From a checkpoint of a small image diffusion model.
Model: arch uvit, activation gelu, layers 14.
Data: 49215 training examples, 17.7 epochs.
Rows from block 3 of a small image diffusion model, named by matrix and row number. Rows with one number belong to one neuron. Each number is 50 + 10 x the weight over its row's rms, rounded and kept within 0 to 99. All counts start at 0.
Before each neuron's rows are labels from the 100 images, of 14976 (inputs lightly noised), where the neuron reaches its highest value: "responds to" is what is common among them. Only what is clearly more common there than usual is listed. The data: retinal OCT scans (Kermany 2017).
# fc1: MLP up (model.blocks.3.mlp.fc1.weight, 512x128), inputs 0-127
# fc2: MLP down (model.blocks.3.mlp.fc2.weight, 128x512, transposed), outputs 0-127

responds to: finding: diabetic macular edema
fc1.430:34 48 63 44 57 40 45 60 58 48 43 59 50 64 43 62 60 44 34 59 59 39 40 47 43 68 43 59 58 43 39 48 44 48 54 58 41 67 45 47 26 40 39 52 51 57 62 60 36 60 50 50 43 71 24 37 51 66 54 48 33 62 52 38 63 33 52 53 67 57 50 46 47 54 44 43 39 31 35 48 47 63 50 51 58 42 70 61 70 41 44 33 55 56 48 45 67 47 40 49 64 64 42 50 46 59 59 36 52 45 63 42 60 53 60 57 44 45 42 55 63 55 49 43 46 51 51 34
fc2.430:54 66 33 34 43 60 47 50 37 61 53 42 57 37 49 35 49 51 59 46 45 70 70 63 47 43 58 59 35 51 68 37 51 43 47 49 51 52 49 62 66 39 49 51 49 46 43 55 41 56 56 69 48 30 64 70 51 35 43 53 76 36 43 47 39 52 40 55 45 40 49 53 60 37 51 62 68 55 49 60 40 33 65 53 48 56 50 37 27 53 51 63 42 49 50 44 32 43 38 52 38 40 56 52 51 50 50 48 45 46 49 50 38 36 57 31 57 65 51 54 31 39 54 52 56 46 56 63

responds to: finding: choroidal neovascularization
fc1.280:51 48 48 57 52 46 22 68 58 64 62 53 32 54 70 44 43 47 52 26 43 40 54 73 48 53 48 31 57 55 48 45 53 42 46 45 53 56 49 46 47 39 44 43 51 59 56 36 49 46 48 46 59 31 49 67 56 54 57 48 75 52 45 62 35 49 46 53 68 55 40 50 52 56 49 45 37 44 49 47 46 75 67 51 40 43 29 46 62 44 48 51 60 62 52 49 59 41 50 51 43 51 60 44 32 71 42 58 57 60 25 56 63 55 35 55 48 42 60 38 57 45 62 51 53 38 54 45
fc2.280:40 36 42 66 40 46 27 34 58 56 43 62 80 49 41 51 52 42 72 32 59 35 40 60 51 43 46 61 52 56 56 67 44 49 42 56 59 50 57 63 49 61 50 66 60 44 64 45 56 60 54 70 51 35 59 54 39 62 35 69 48 54 45 42 53 38 55 35 45 42 58 42 56 59 56 56 50 46 65 39 55 39 62 56 56 58 60 48 54 43 39 47 54 41 53 36 44 56 60 49 49 43 45 44 62 56 66 58 33 51 57 42 53 49 48 40 44 35 47 35 64 57 30 61 66 56 48 48

responds to: finding: choroidal neovascularization
fc1.300:49 51 29 58 25 52 47 57 41 65 42 48 64 65 48 42 36 44 33 53 49 47 48 55 51 43 53 38 53 38 41 46 32 50 39 59 31 39 34 57 46 47 60 50 50 39 38 63 60 45 73 68 30 48 58 59 65 53 53 44 50 50 48 34 66 55 42 65 58 44 67 49 48 64 52 62 59 50 60 45 50 61 51 53 51 45 48 47 70 64 40 53 57 53 60 47 41 56 46 50 30 50 50 34 57 54 50 59 55 39 37 54 48 50 51 71 28 41 46 59 51 40 57 33 63 67 51 57
fc2.300:51 60 56 36 64 31 36 53 69 58 67 46 34 41 39 46 51 59 49 54 70 55 64 54 51 55 60 62 44 63 36 68 46 44 58 61 56 54 66 47 56 63 43 58 48 53 67 44 42 39 42 33 58 54 48 26 39 53 46 42 51 43 55 56 19 36 53 36 48 58 42 60 59 47 51 47 43 63 30 58 44 33 52 59 45 59 42 57 39 35 59 51 43 34 46 54 54 45 55 46 60 52 73 47 43 48 53 58 47 61 39 48 34 42 39 41 69 57 56 59 54 45 52 48 51 42 61 51

responds to: finding: choroidal neovascularization
fc1.453:71 48 72 55 53 52 59 58 53 52 56 46 41 49 45 39 49 58 53 61 50 58 55 33 50 54 43 54 40 51 50 46 50 33 31 34 53 69 37 45 33 52 49 51 49 59 46 47 64 62 52 53 39 37 60 65 41 42 39 59 57 37 44 43 35 42 55 36 42 55 63 32 55 54 65 56 53 68 81 42 36 36 69 50 51 59 32 46 62 46 45 62 59 59 52 40 51 48 57 39 41 39 39 55 35 30 50 41 44 56 36 54 60 49 42 68 53 54 68 51 50 43 55 51 60 55 43 48
fc2.453:49 55 43 46 63 59 47 49 51 34 40 62 69 44 56 64 45 36 43 41 62 32 54 55 33 53 42 44 42 66 61 43 51 44 57 70 44 45 43 53 40 53 57 41 43 45 53 47 43 44 38 41 50 63 61 36 65 50 42 63 56 46 47 60 57 42 60 40 55 46 46 46 42 50 53 39 52 37 31 57 56 52 50 56 58 34 58 63 50 55 62 66 77 48 53 51 33 57 50 51 56 51 68 57 26 53 38 31 74 53 66 51 53 28 56 53 45 48 41 45 35 69 61 57 54 47 57 58

responds to: finding: normal
fc1.291:75 62 43 49 54 43 48 46 43 42 32 56 62 50 55 52 46 42 34 58 48 52 54 51 60 54 54 28 39 32 43 37 57 58 44 67 57 56 46 70 56 63 51 57 43 53 42 62 46 56 38 61 59 37 38 53 54 48 51 43 49 50 53 44 38 34 67 55 54 44 49 46 55 53 47 64 41 37 33 38 47 47 59 60 61 48 58 44 62 41 59 48 56 47 75 42 67 39 56 49 47 30 37 36 54 33 57 63 51 34 52 30 44 60 66 37 51 54 57 58 51 59 58 55 36 32 56 67
fc2.291:52 29 39 57 31 54 61 39 48 66 54 30 39 47 41 40 51 55 63 48 50 58 36 42 51 54 53 61 52 48 43 58 51 50 43 47 38 65 60 33 46 38 45 33 51 35 55 42 52 35 51 55 30 41 63 53 44 55 52 44 49 50 59 59 47 63 40 48 55 43 52 40 44 55 60 34 46 56 60 54 51 43 35 42 46 50 40 59 50 44 46 35 45 53 28 51 50 70 28 48 40 53 55 46 36 41 50 30 52 60 39 47 67 70 71 65 37 40 46 36 61 48 46 29 49 60 43 51

responds to: finding: normal
fc1.405:55 44 51 49 52 64 39 48 43 60 40 48 41 46 49 49 67 48 40 54 59 63 43 34 60 62 38 61 48 68 68 30 52 34 46 42 48 39 57 51 42 67 45 52 52 50 64 54 48 59 38 59 39 53 56 54 63 46 38 47 37 42 45 56 64 46 45 55 43 49 63 50 61 63 56 45 36 62 39 37 65 58 43 40 52 49 65 69 35 50 27 56 58 43 50 39 42 30 52 52 36 45 35 59 49 46 48 43 53 45 50 46 42 56 44 75 57 60 74 68 52 26 44 60 55 50 53 45
fc2.405:61 74 45 53 54 38 54 62 58 66 50 55 53 64 49 45 41 55 50 55 46 58 48 62 51 40 56 47 57 38 52 73 44 54 36 61 57 66 56 46 40 28 64 63 42 47 48 53 45 38 68 33 57 49 41 72 39 44 53 48 52 51 40 67 54 59 58 43 49 36 44 69 46 44 43 34 49 51 60 66 35 48 58 54 55 31 37 40 40 66 55 40 42 59 59 47 48 51 46 55 77 50 61 49 54 49 55 49 73 66 52 45 29 57 48 38 48 45 43 57 49 56 60 64 59 41 45 50

responds to: finding: normal
fc1.462:63 48 35 59 61 65 50 41 50 47 33 59 43 37 67 54 33 25 52 59 47 54 46 45 50 43 35 31 28 67 56 39 64 68 31 39 48 70 56 49 54 73 46 50 46 53 38 49 38 62 48 54 51 32 57 42 50 54 50 54 53 63 42 65 51 54 56 47 53 51 49 52 62 35 33 63 56 49 33 49 66 44 37 58 43 45 56 52 52 47 65 54 53 50 57 46 63 60 47 56 61 40 35 58 41 57 55 52 38 44 59 51 47 39 48 47 56 71 42 50 69 43 51 46 33 52 47 50
fc2.462:47 61 32 58 64 59 48 53 55 45 44 47 44 58 28 45 64 48 57 36 51 57 44 57 34 53 55 41 57 57 41 38 68 62 38 63 46 68 52 63 66 49 47 37 60 24 49 28 52 47 47 42 47 36 48 77 41 41 58 72 64 52 52 54 33 48 51 46 49 39 40 41 43 40 68 49 51 59 45 36 60 45 42 56 50 64 47 50 57 48 33 55 58 51 48 41 45 60 39 47 55 53 46 65 66 34 56 44 46 46 46 60 46 60 46 64 30 54 52 42 49 54 59 40 37 42 51 68

responds to: finding: diabetic macular edema
fc1.155:35 59 43 48 46 38 35 43 36 53 45 52 51 43 40 45 51 30 44 48 42 46 55 53 57 57 40 36 53 31 60 32 42 54 61 64 57 48 36 45 69 49 56 42 45 65 55 56 60 36 57 52 61 45 50 41 49 36 66 47 48 65 49 55 56 48 54 62 67 48 70 37 36 45 40 47 33 46 35 44 44 59 54 52 63 61 62 38 56 36 49 42 62 50 44 56 46 63 50 64 60 48 48 47 66 49 39 58 62 73 63 48 43 51 47 39 52 30 37 40 72 56 47 41 54 61 48 76
fc2.155:65 45 37 42 53 56 49 25 69 48 47 45 52 57 63 64 51 63 31 42 48 45 46 41 52 51 51 54 47 56 40 66 65 67 61 28 42 59 46 37 39 40 39 56 67 33 52 51 55 56 42 40 56 46 60 47 59 58 48 41 51 35 59 46 54 56 59 49 54 50 41 66 64 45 69 56 57 39 60 40 62 40 47 50 54 48 55 69 55 60 55 40 44 47 61 36 53 62 60 54 54 29 59 38 38 32 38 43 44 50 41 43 53 57 32 57 56 60 46 65 31 44 63 51 46 39 49 33

responds to: finding: normal
fc1.509:41 48 66 49 55 52 56 64 56 55 56 57 44 39 53 44 34 38 46 68 66 46 33 40 47 60 36 58 64 53 49 48 55 53 40 39 48 49 53 53 76 38 56 26 49 50 63 46 32 56 64 68 61 55 50 66 37 63 53 66 58 34 42 38 35 62 48 59 58 40 48 43 60 56 44 54 49 49 47 43 38 58 49 48 52 37 51 46 71 38 66 43 54 53 58 41 54 35 55 49 44 57 35 55 55 66 59 62 37 48 50 55 40 39 36 46 59 27 52 44 45 61 57 55 56 26 42 47
fc2.509:37 60 40 50 58 48 49 40 45 49 34 56 53 57 42 40 60 53 49 57 56 61 63 60 68 35 48 32 42 45 45 56 36 44 56 48 69 56 52 53 60 62 53 60 46 67 40 58 60 65 33 39 38 49 56 50 63 62 42 30 42 56 49 63 48 39 61 53 38 45 55 47 44 52 53 62 54 47 62 45 58 27 35 37 54 69 54 67 30 61 40 53 54 52 63 43 54 63 38 57 52 52 47 45 45 39 36 37 63 57 43 70 62 55 41 55 39 53 54 66 54 41 36 60 50 73 57 54

responds to: finding: diabetic macular edema
fc1.231:48 75 60 62 39 53 34 50 49 45 56 36 53 53 51 39 53 33 50 66 61 48 54 31 57 45 54 38 31 40 55 50 50 50 51 67 49 51 43 45 52 50 51 31 60 24 32 56 59 45 39 77 63 53 61 55 61 47 58 67 49 45 35 39 69 43 58 58 37 50 54 53 50 68 43 56 50 48 53 53 66 41 46 32 56 46 43 37 48 56 65 54 45 42 38 54 51 52 48 59 65 63 51 48 59 44 40 61 41 28 49 38 44 48 51 58 62 40 43 61 52 41 41 62 35 54 53 56
fc2.231:59 30 51 52 55 41 53 58 61 57 59 61 52 49 59 59 38 56 42 34 55 37 56 63 44 56 43 47 69 65 45 49 38 45 48 41 25 31 64 57 53 56 62 52 50 52 56 45 47 46 50 44 56 42 42 39 35 43 50 65 49 53 59 57 35 53 45 38 43 58 40 40 71 17 57 44 47 43 34 54 39 45 60 48 32 49 52 61 51 31 55 59 42 53 51 43 59 41 64 47 49 49 39 49 64 64 42 39 40 58 54 44 41 70 58 51 46 54 50 53 61 47 49 62 58 76 69 39

responds to: finding: choroidal neovascularization
fc1.203:50 55 43 56 44 52 41 65 38 51 62 54 49 47 46 58 45 61 51 56 35 59 31 57 34 59 58 58 22 60 53 65 36 62 43 49 24 61 65 47 61 60 55 53 59 39 37 61 62 40 61 39 42 50 46 61 72 54 49 55 50 55 39 48 28 52 56 46 50 34 52 54 26 51 40 48 40 51 51 60 42 48 62 61 69 60 38 50 56 44 43 62 48 57 39 65 59 59 49 52 44 56 54 39 42 39 43 38 70 47 40 61 56 51 41 44 37 51 57 46 44 29 60 46 52 58 58 62
fc2.203:66 61 61 46 48 50 49 45 58 40 45 43 53 49 55 41 51 44 55 42 62 42 86 41 62 53 49 51 54 40 52 44 57 46 43 50 59 35 44 66 44 44 62 62 36 58 47 56 53 63 53 53 51 44 40 39 35 48 52 39 63 50 49 56 56 55 45 51 55 67 55 60 61 38 65 60 76 51 56 42 53 61 32 41 34 48 44 57 50 44 63 55 61 49 45 24 38 36 64 28 59 58 52 56 62 64 58 53 45 62 41 70 43 57 36 50 60 41 40 62 60 61 49 50 53 54 48 30

responds to: finding: normal
fc1.77:43 62 62 47 44 43 31 37 43 48 42 46 43 67 65 76 54 73 49 45 51 55 59 42 34 40 61 51 52 61 54 44 57 51 59 31 24 33 43 56 47 49 37 45 58 54 57 66 40 48 60 47 42 62 37 40 35 61 50 39 49 42 46 54 54 39 35 47 51 60 56 45 43 56 53 45 43 34 54 45 50 53 51 61 59 66 53 55 53 46 63 57 53 42 58 57 53 50 48 57 62 64 59 42 52 62 58 48 42 45 64 40 55 46 58 65 55 66 52 68 51 31 48 25 40 44 48 28
fc2.77:44 50 49 61 58 44 55 43 53 63 60 40 65 39 44 45 42 29 46 32 49 35 56 72 57 47 50 42 48 35 47 53 62 59 55 56 66 52 74 53 44 27 50 48 48 42 41 36 48 76 43 55 56 51 67 49 60 37 72 64 58 52 45 33 34 60 56 57 49 55 39 68 54 54 38 58 58 54 45 42 67 50 58 43 40 53 45 51 51 66 42 52 36 40 45 39 39 31 59 36 32 39 39 69 51 39 49 55 49 48 55 52 44 55 66 45 53 43 40 42 45 47 59 52 54 43 47 53

responds to: finding: choroidal neovascularization
fc1.54:52 52 54 43 62 63 46 54 48 51 67 47 38 51 55 45 42 40 56 58 46 61 56 44 44 57 43 50 46 47 30 60 33 40 40 43 69 55 52 33 58 46 43 52 43 46 42 47 50 52 58 53 48 29 66 60 59 52 41 57 24 44 51 55 47 58 49 49 52 57 77 28 52 50 60 58 64 51 49 32 40 37 70 42 50 38 34 42 58 36 61 57 54 61 55 56 44 34 59 54 50 53 42 54 48 33 53 41 38 54 36 52 58 47 44 64 55 44 69 44 53 47 66 48 72 69 70 43
fc2.54:60 49 61 41 37 35 54 49 60 50 38 64 56 38 52 49 35 38 36 54 60 34 48 45 49 45 44 43 39 70 53 44 67 49 50 62 43 52 51 51 41 63 59 47 68 61 47 44 47 39 38 36 55 53 50 48 63 58 51 70 81 57 66 43 29 55 51 33 47 45 44 74 56 49 38 44 39 37 53 58 58 63 61 53 53 50 53 62 57 57 53 47 61 54 61 44 31 54 53 53 48 46 71 62 34 65 45 56 72 43 53 55 55 42 44 64 45 47 59 52 56 49 49 43 35 33 42 52

responds to: finding: normal
fc1.315:58 47 64 51 46 51 49 36 44 49 48 52 50 45 59 62 47 42 53 51 41 67 41 61 53 70 25 42 46 49 68 52 52 60 42 55 49 64 54 74 44 56 43 62 45 43 49 49 40 48 51 64 45 46 56 46 56 50 35 22 41 60 49 53 50 63 45 66 74 47 59 63 48 39 42 55 59 46 40 41 51 37 43 59 48 50 56 57 50 56 50 56 55 31 43 45 60 47 56 64 39 38 38 38 36 28 62 58 40 29 34 68 62 47 46 43 49 66 49 42 64 43 59 51 29 52 58 48
fc2.315:61 58 35 45 60 50 53 44 55 27 35 45 65 49 37 51 55 44 63 45 51 54 67 48 51 53 59 49 36 34 28 34 39 67 55 56 39 48 58 51 64 46 46 54 42 54 54 50 46 57 48 50 50 57 26 64 52 31 51 61 53 42 49 48 49 31 49 46 51 40 49 48 42 39 78 50 54 80 55 42 44 41 50 38 45 54 63 43 63 43 45 54 58 59 42 60 57 52 54 26 57 64 52 55 48 51 44 37 49 57 60 71 58 38 43 52 72 38 50 56 48 57 63 39 47 42 48 43

responds to: finding: normal
fc1.159:42 52 51 48 59 35 62 54 41 46 53 50 48 59 35 56 57 51 56 45 49 51 58 54 50 40 71 74 41 57 50 44 61 59 63 28 50 54 44 51 49 55 68 47 43 54 28 52 66 40 64 42 47 48 39 47 36 46 53 50 40 66 57 53 38 39 46 63 41 49 58 51 35 39 31 40 57 53 63 62 52 35 47 48 45 54 50 21 40 43 58 52 70 49 51 46 38 72 51 49 46 62 55 66 54 56 56 46 69 57 54 30 67 39 39 50 51 43 50 43 45 56 41 53 70 36 37 53
fc2.159:59 41 52 55 57 49 52 34 60 44 41 46 46 42 38 50 52 43 48 69 51 61 28 71 57 63 51 40 48 39 50 70 61 47 41 74 66 61 41 54 26 42 44 62 56 55 30 60 45 40 47 66 70 55 52 51 59 46 34 34 54 39 50 53 42 37 50 53 54 40 57 50 43 65 59 36 28 53 62 55 42 60 47 56 57 49 47 48 65 55 39 48 50 47 62 63 48 55 59 53 47 50 50 39 54 50 34 57 52 47 58 43 48 47 49 34 46 44 48 72 45 36 61 60 26 45 58 62

responds to: finding: diabetic macular edema
fc1.110:39 61 49 52 35 37 27 57 59 55 57 57 66 56 64 58 35 38 46 40 61 60 43 37 50 56 60 47 48 53 63 43 43 43 59 63 32 37 50 54 37 60 29 43 56 49 50 55 50 45 52 50 58 45 60 46 72 60 69 41 58 48 63 37 57 43 43 56 51 70 61 39 43 61 50 58 54 55 43 57 50 55 59 51 49 46 62 51 56 40 40 41 62 49 44 45 67 56 44 51 32 68 68 30 51 47 39 41 53 25 51 45 37 53 51 41 54 56 48 49 40 36 42 57 63 63 48 28
fc2.110:65 54 45 37 50 29 59 46 48 61 46 38 39 47 55 52 40 58 41 52 49 49 52 49 29 72 57 43 62 61 46 41 41 44 57 68 50 24 45 39 43 51 39 67 58 30 50 54 54 50 55 66 56 64 62 59 58 42 67 56 50 63 39 56 58 56 41 33 46 50 26 38 55 37 49 52 50 47 33 60 32 27 40 60 43 57 48 47 36 41 50 42 46 40 39 50 42 48 30 52 49 48 34 45 34 60 63 59 57 49 70 48 38 45 56 52 47 57 52 57 54 36 56 51 51 48 46 56

responds to: finding: normal
fc1.294:47 67 43 40 52 50 50 62 52 61 60 55 44 54 55 55 59 38 49 31 55 48 48 47 33 52 46 72 43 51 45 50 27 70 56 62 45 44 52 71 57 41 39 40 52 39 64 49 41 44 42 64 42 43 58 77 35 45 60 53 42 56 61 58 56 60 56 50 41 49 67 50 59 44 33 43 53 59 46 41 56 47 39 36 59 43 29 59 58 50 44 46 54 45 48 48 54 50 52 47 34 35 50 47 45 40 44 46 67 41 41 37 45 49 65 54 37 49 58 61 62 47 50 56 45 54 44 90
fc2.294:60 58 34 63 43 43 65 36 41 45 32 35 37 43 45 39 41 58 46 50 73 53 29 49 45 38 66 30 53 54 35 42 45 43 59 50 60 64 43 52 55 72 50 58 59 45 46 57 64 61 53 44 61 46 33 47 56 59 38 31 52 44 61 47 50 46 42 48 56 53 42 37 52 65 66 45 51 63 46 48 45 51 64 57 65 50 53 41 51 48 66 55 61 49 53 28 62 51 53 53 48 72 55 50 38 56 58 42 43 51 44 54 52 41 47 52 43 46 50 37 32 47 48 46 71 32 64 31

responds to: finding: diabetic macular edema
fc1.326:44 42 40 45 48 74 56 55 59 66 36 50 49 54 55 70 27 40 53 47 53 70 36 36 51 50 58 43 65 40 47 43 27 35 52 47 61 50 46 61 42 45 44 48 42 26 57 17 53 54 60 45 52 41 64 47 72 43 59 50 44 45 40 62 45 71 53 60 69 49 51 48 60 59 48 51 49 49 61 56 52 60 35 34 57 38 47 44 61 43 43 66 56 54 45 43 59 54 59 38 68 42 58 50 54 44 41 55 37 51 54 61 34 47 42 52 46 50 61 47 55 44 40 53 47 56 53 58
fc2.326:58 67 50 45 56 33 48 58 57 44 60 53 46 49 59 41 57 49 54 57 43 39 73 66 52 47 53 50 50 50 54 49 88 66 61 58 49 55 51 26 55 54 56 54 64 51 57 65 42 53 43 53 45 60 36 55 53 67 50 54 50 77 53 43 56 48 54 45 28 51 75 64 46 46 48 47 51 61 41 43 60 41 58 58 41 63 50 53 44 52 53 43 45 44 48 62 60 35 49 66 45 46 57 49 53 64 59 26 55 48 50 42 38 62 36 52 62 55 45 57 63 53 64 55 63 41 57 33

responds to: finding: choroidal neovascularization
fc1.468:54 49 67 56 43 56 34 47 36 70 59 70 43 61 64 59 69 51 47 46 39 60 52 55 48 53 50 34 45 61 60 58 61 58 44 46 52 42 39 39 42 52 34 53 27 48 58 34 65 42 53 38 55 34 44 43 49 51 51 52 50 60 48 40 50 49 45 56 54 41 36 62 43 46 55 42 48 55 68 36 50 80 56 42 32 48 46 52 52 67 31 51 43 45 50 51 64 42 51 46 38 45 72 51 42 52 29 67 49 49 52 52 65 61 32 60 63 40 50 47 61 46 48 37 57 49 50 37
fc2.468:36 36 34 55 49 51 41 35 59 55 48 42 56 67 45 45 35 36 44 45 61 41 57 54 55 44 42 66 62 54 40 33 40 35 50 70 41 48 60 60 42 51 55 42 65 53 83 38 61 65 33 62 47 26 55 50 45 43 47 51 56 47 58 47 50 37 58 38 45 48 50 32 54 51 38 73 53 40 43 50 50 40 37 71 53 62 56 45 49 50 45 67 52 53 37 45 42 45 47 56 43 59 54 37 55 49 48 42 47 60 59 52 69 32 50 38 49 49 45 27 45 49 58 41 51 47 41 51

responds to: finding: normal
fc1.148:48 46 38 44 60 58 55 51 41 47 58 63 43 53 39 45 41 41 57 54 55 52 55 56 61 45 36 51 53 62 54 46 46 47 62 55 31 32 63 46 40 38 39 50 54 37 42 38 66 35 44 48 58 59 50 67 56 69 57 40 43 40 46 25 51 59 48 57 73 42 53 44 52 60 41 33 52 49 57 56 58 54 59 42 32 54 56 61 46 63 54 64 47 68 53 58 56 39 54 59 55 58 25 48 54 57 63 44 46 35 44 60 60 27 46 64 55 62 53 59 43 44 47 37 73 59 44 29
fc2.148:36 59 71 58 52 65 42 58 59 69 47 33 53 66 47 52 73 53 48 56 37 62 41 40 46 59 48 73 50 44 50 48 53 45 48 36 47 60 61 49 43 38 52 51 47 58 55 61 38 54 52 49 45 54 50 43 59 43 64 62 49 52 43 55 31 45 47 33 49 38 49 63 56 60 57 61 49 46 45 47 65 42 38 53 65 69 33 41 51 56 53 35 48 31 58 55 44 52 43 37 57 60 67 36 61 47 54 73 44 57 43 44 28 69 46 46 57 45 35 35 57 51 63 61 39 41 51 57

responds to: finding: diabetic macular edema
fc1.222:67 64 37 57 48 44 68 59 53 68 34 51 43 54 48 55 66 55 36 67 40 59 58 46 57 51 46 42 51 54 54 52 50 59 23 47 35 57 49 62 53 48 45 56 49 70 59 40 55 45 57 49 41 53 39 40 45 36 54 59 52 49 39 56 40 31 36 49 67 59 63 57 50 35 27 52 62 32 48 41 60 74 62 58 49 58 56 48 57 53 49 62 53 33 48 43 50 69 56 42 50 36 49 47 40 46 61 58 45 39 51 47 66 57 38 32 41 49 35 52 44 51 36 37 59 52 58 57
fc2.222:48 48 51 29 41 71 45 46 43 46 39 38 71 48 44 60 50 66 54 47 43 53 55 38 67 38 48 62 60 44 39 67 53 37 63 42 61 59 39 50 62 58 50 35 51 45 56 42 39 42 31 55 39 47 57 38 49 38 54 40 56 70 57 56 44 40 55 32 43 51 32 49 49 45 38 44 24 45 37 47 38 52 32 50 47 52 34 36 52 43 64 35 37 70 30 58 65 38 48 41 50 59 47 44 47 57 50 51 52 54 63 47 44 49 35 59 50 39 61 50 66 38 52 59 49 50 46 46

responds to: finding: normal
fc1.312:61 48 42 66 56 54 51 48 50 46 48 36 53 52 46 55 31 48 45 73 43 58 62 38 43 41 36 25 60 59 51 57 62 63 58 44 59 46 38 63 55 42 50 55 61 39 58 33 53 59 59 42 33 74 48 51 49 64 50 57 39 38 55 61 50 64 53 52 57 40 42 51 38 44 43 40 55 51 39 43 35 46 50 38 45 41 47 56 44 48 45 75 45 37 60 46 60 52 69 60 40 59 46 65 69 50 46 51 44 60 32 53 44 43 63 44 74 49 42 45 39 60 37 55 54 32 58 34
fc2.312:36 66 41 41 59 44 36 49 39 62 50 65 53 67 39 45 59 49 47 43 65 48 44 62 69 50 46 65 46 54 46 54 34 44 45 61 37 43 54 39 39 50 47 24 49 49 46 57 51 50 38 53 62 35 47 68 45 42 51 49 54 57 37 58 41 44 32 40 39 53 64 58 55 43 46 48 43 64 60 44 67 55 49 59 57 64 37 51 45 54 66 33 39 52 51 65 25 51 43 50 71 56 53 44 40 51 53 48 56 55 57 40 52 59 54 47 45 48 61 53 64 39 70 38 41 68 27 47

responds to: finding: choroidal neovascularization
fc1.425:43 43 57 63 53 47 26 51 49 70 49 55 56 64 39 48 58 40 59 27 35 62 49 69 57 60 48 49 61 64 54 39 46 47 47 57 38 46 52 37 57 43 39 59 37 46 60 55 52 37 51 49 51 33 44 41 68 48 58 43 63 53 43 41 47 42 51 58 63 67 37 46 55 64 45 51 51 47 63 37 59 68 51 55 50 46 39 49 48 35 38 42 64 64 49 70 62 41 46 62 39 43 52 42 50 68 27 63 55 51 26 47 54 50 38 58 55 45 55 44 51 40 43 55 68 34 55 56
fc2.425:36 32 37 47 52 56 42 35 56 65 80 46 58 52 49 31 50 51 65 33 59 52 59 43 55 51 62 54 61 44 36 70 64 38 65 43 61 56 51 55 48 50 33 43 61 49 64 36 46 57 48 56 46 40 54 39 34 63 54 48 55 56 59 37 63 30 46 34 56 32 51 52 48 36 45 54 53 37 47 33 41 44 55 43 48 48 64 36 55 62 56 48 41 39 54 60 64 66 47 54 59 42 57 37 46 43 61 60 41 45 55 37 57 66 51 43 42 42 54 39 45 44 34 50 42 70 47 50

responds to: finding: choroidal neovascularization
fc1.147:59 68 35 58 47 65 58 45 45 41 45 49 43 33 32 63 25 43 50 43 54 44 44 55 29 59 48 40 39 47 29 61 64 44 50 38 53 40 55 42 55 49 38 45 42 47 45 39 69 44 46 41 57 56 66 43 68 39 48 69 69 56 43 62 61 53 61 60 55 33 65 65 66 56 57 51 59 52 61 60 45 46 51 51 56 51 36 45 39 46 59 30 56 53 45 55 44 48 27 48 60 48 54 55 39 38 52 55 69 50 42 42 46 38 43 67 58 51 50 51 57 38 54 50 60 58 40 51
fc2.147:52 39 60 42 55 39 36 50 58 50 42 61 59 62 65 33 72 47 54 45 43 48 65 55 67 57 30 59 55 51 60 44 49 45 55 65 44 59 36 48 45 56 64 43 69 64 55 64 42 61 52 52 41 29 50 55 42 68 52 40 40 44 38 38 53 48 54 41 45 61 38 43 38 38 54 58 55 41 43 57 54 50 57 57 45 39 66 61 50 49 47 62 59 57 58 51 60 49 83 48 41 38 49 49 71 62 58 44 46 49 53 37 42 57 55 36 40 42 54 53 41 65 58 33 34 52 68 60

responds to: finding: normal
fc1.351:47 51 45 50 45 65 55 57 45 48 41 61 56 56 47 43 53 56 66 52 56 42 43 44 49 52 48 84 44 41 57 30 47 56 48 44 54 41 27 46 41 63 62 45 51 60 39 56 52 45 61 51 54 59 39 51 49 57 45 54 35 47 36 39 31 39 53 31 58 45 53 57 60 68 46 40 52 38 60 53 39 55 32 44 60 54 52 27 54 63 50 37 54 36 57 58 54 65 54 73 49 63 63 50 65 54 63 40 54 46 42 48 47 48 43 48 54 43 58 53 43 59 41 60 71 20 35 52
fc2.351:44 38 57 48 54 59 67 50 59 47 68 50 61 53 47 52 41 56 48 49 46 59 45 64 52 40 48 41 58 29 35 52 37 54 43 53 63 53 42 44 34 40 56 42 58 66 33 35 69 47 26 29 43 60 49 55 47 55 36 40 50 53 63 55 56 38 54 55 53 24 51 62 51 55 60 47 49 74 51 49 51 49 57 33 72 35 52 45 55 52 37 37 48 41 62 61 46 50 63 50 53 44 56 46 47 54 25 54 61 50 49 52 58 52 54 45 56 36 65 57 32 59 63 46 46 33 44 66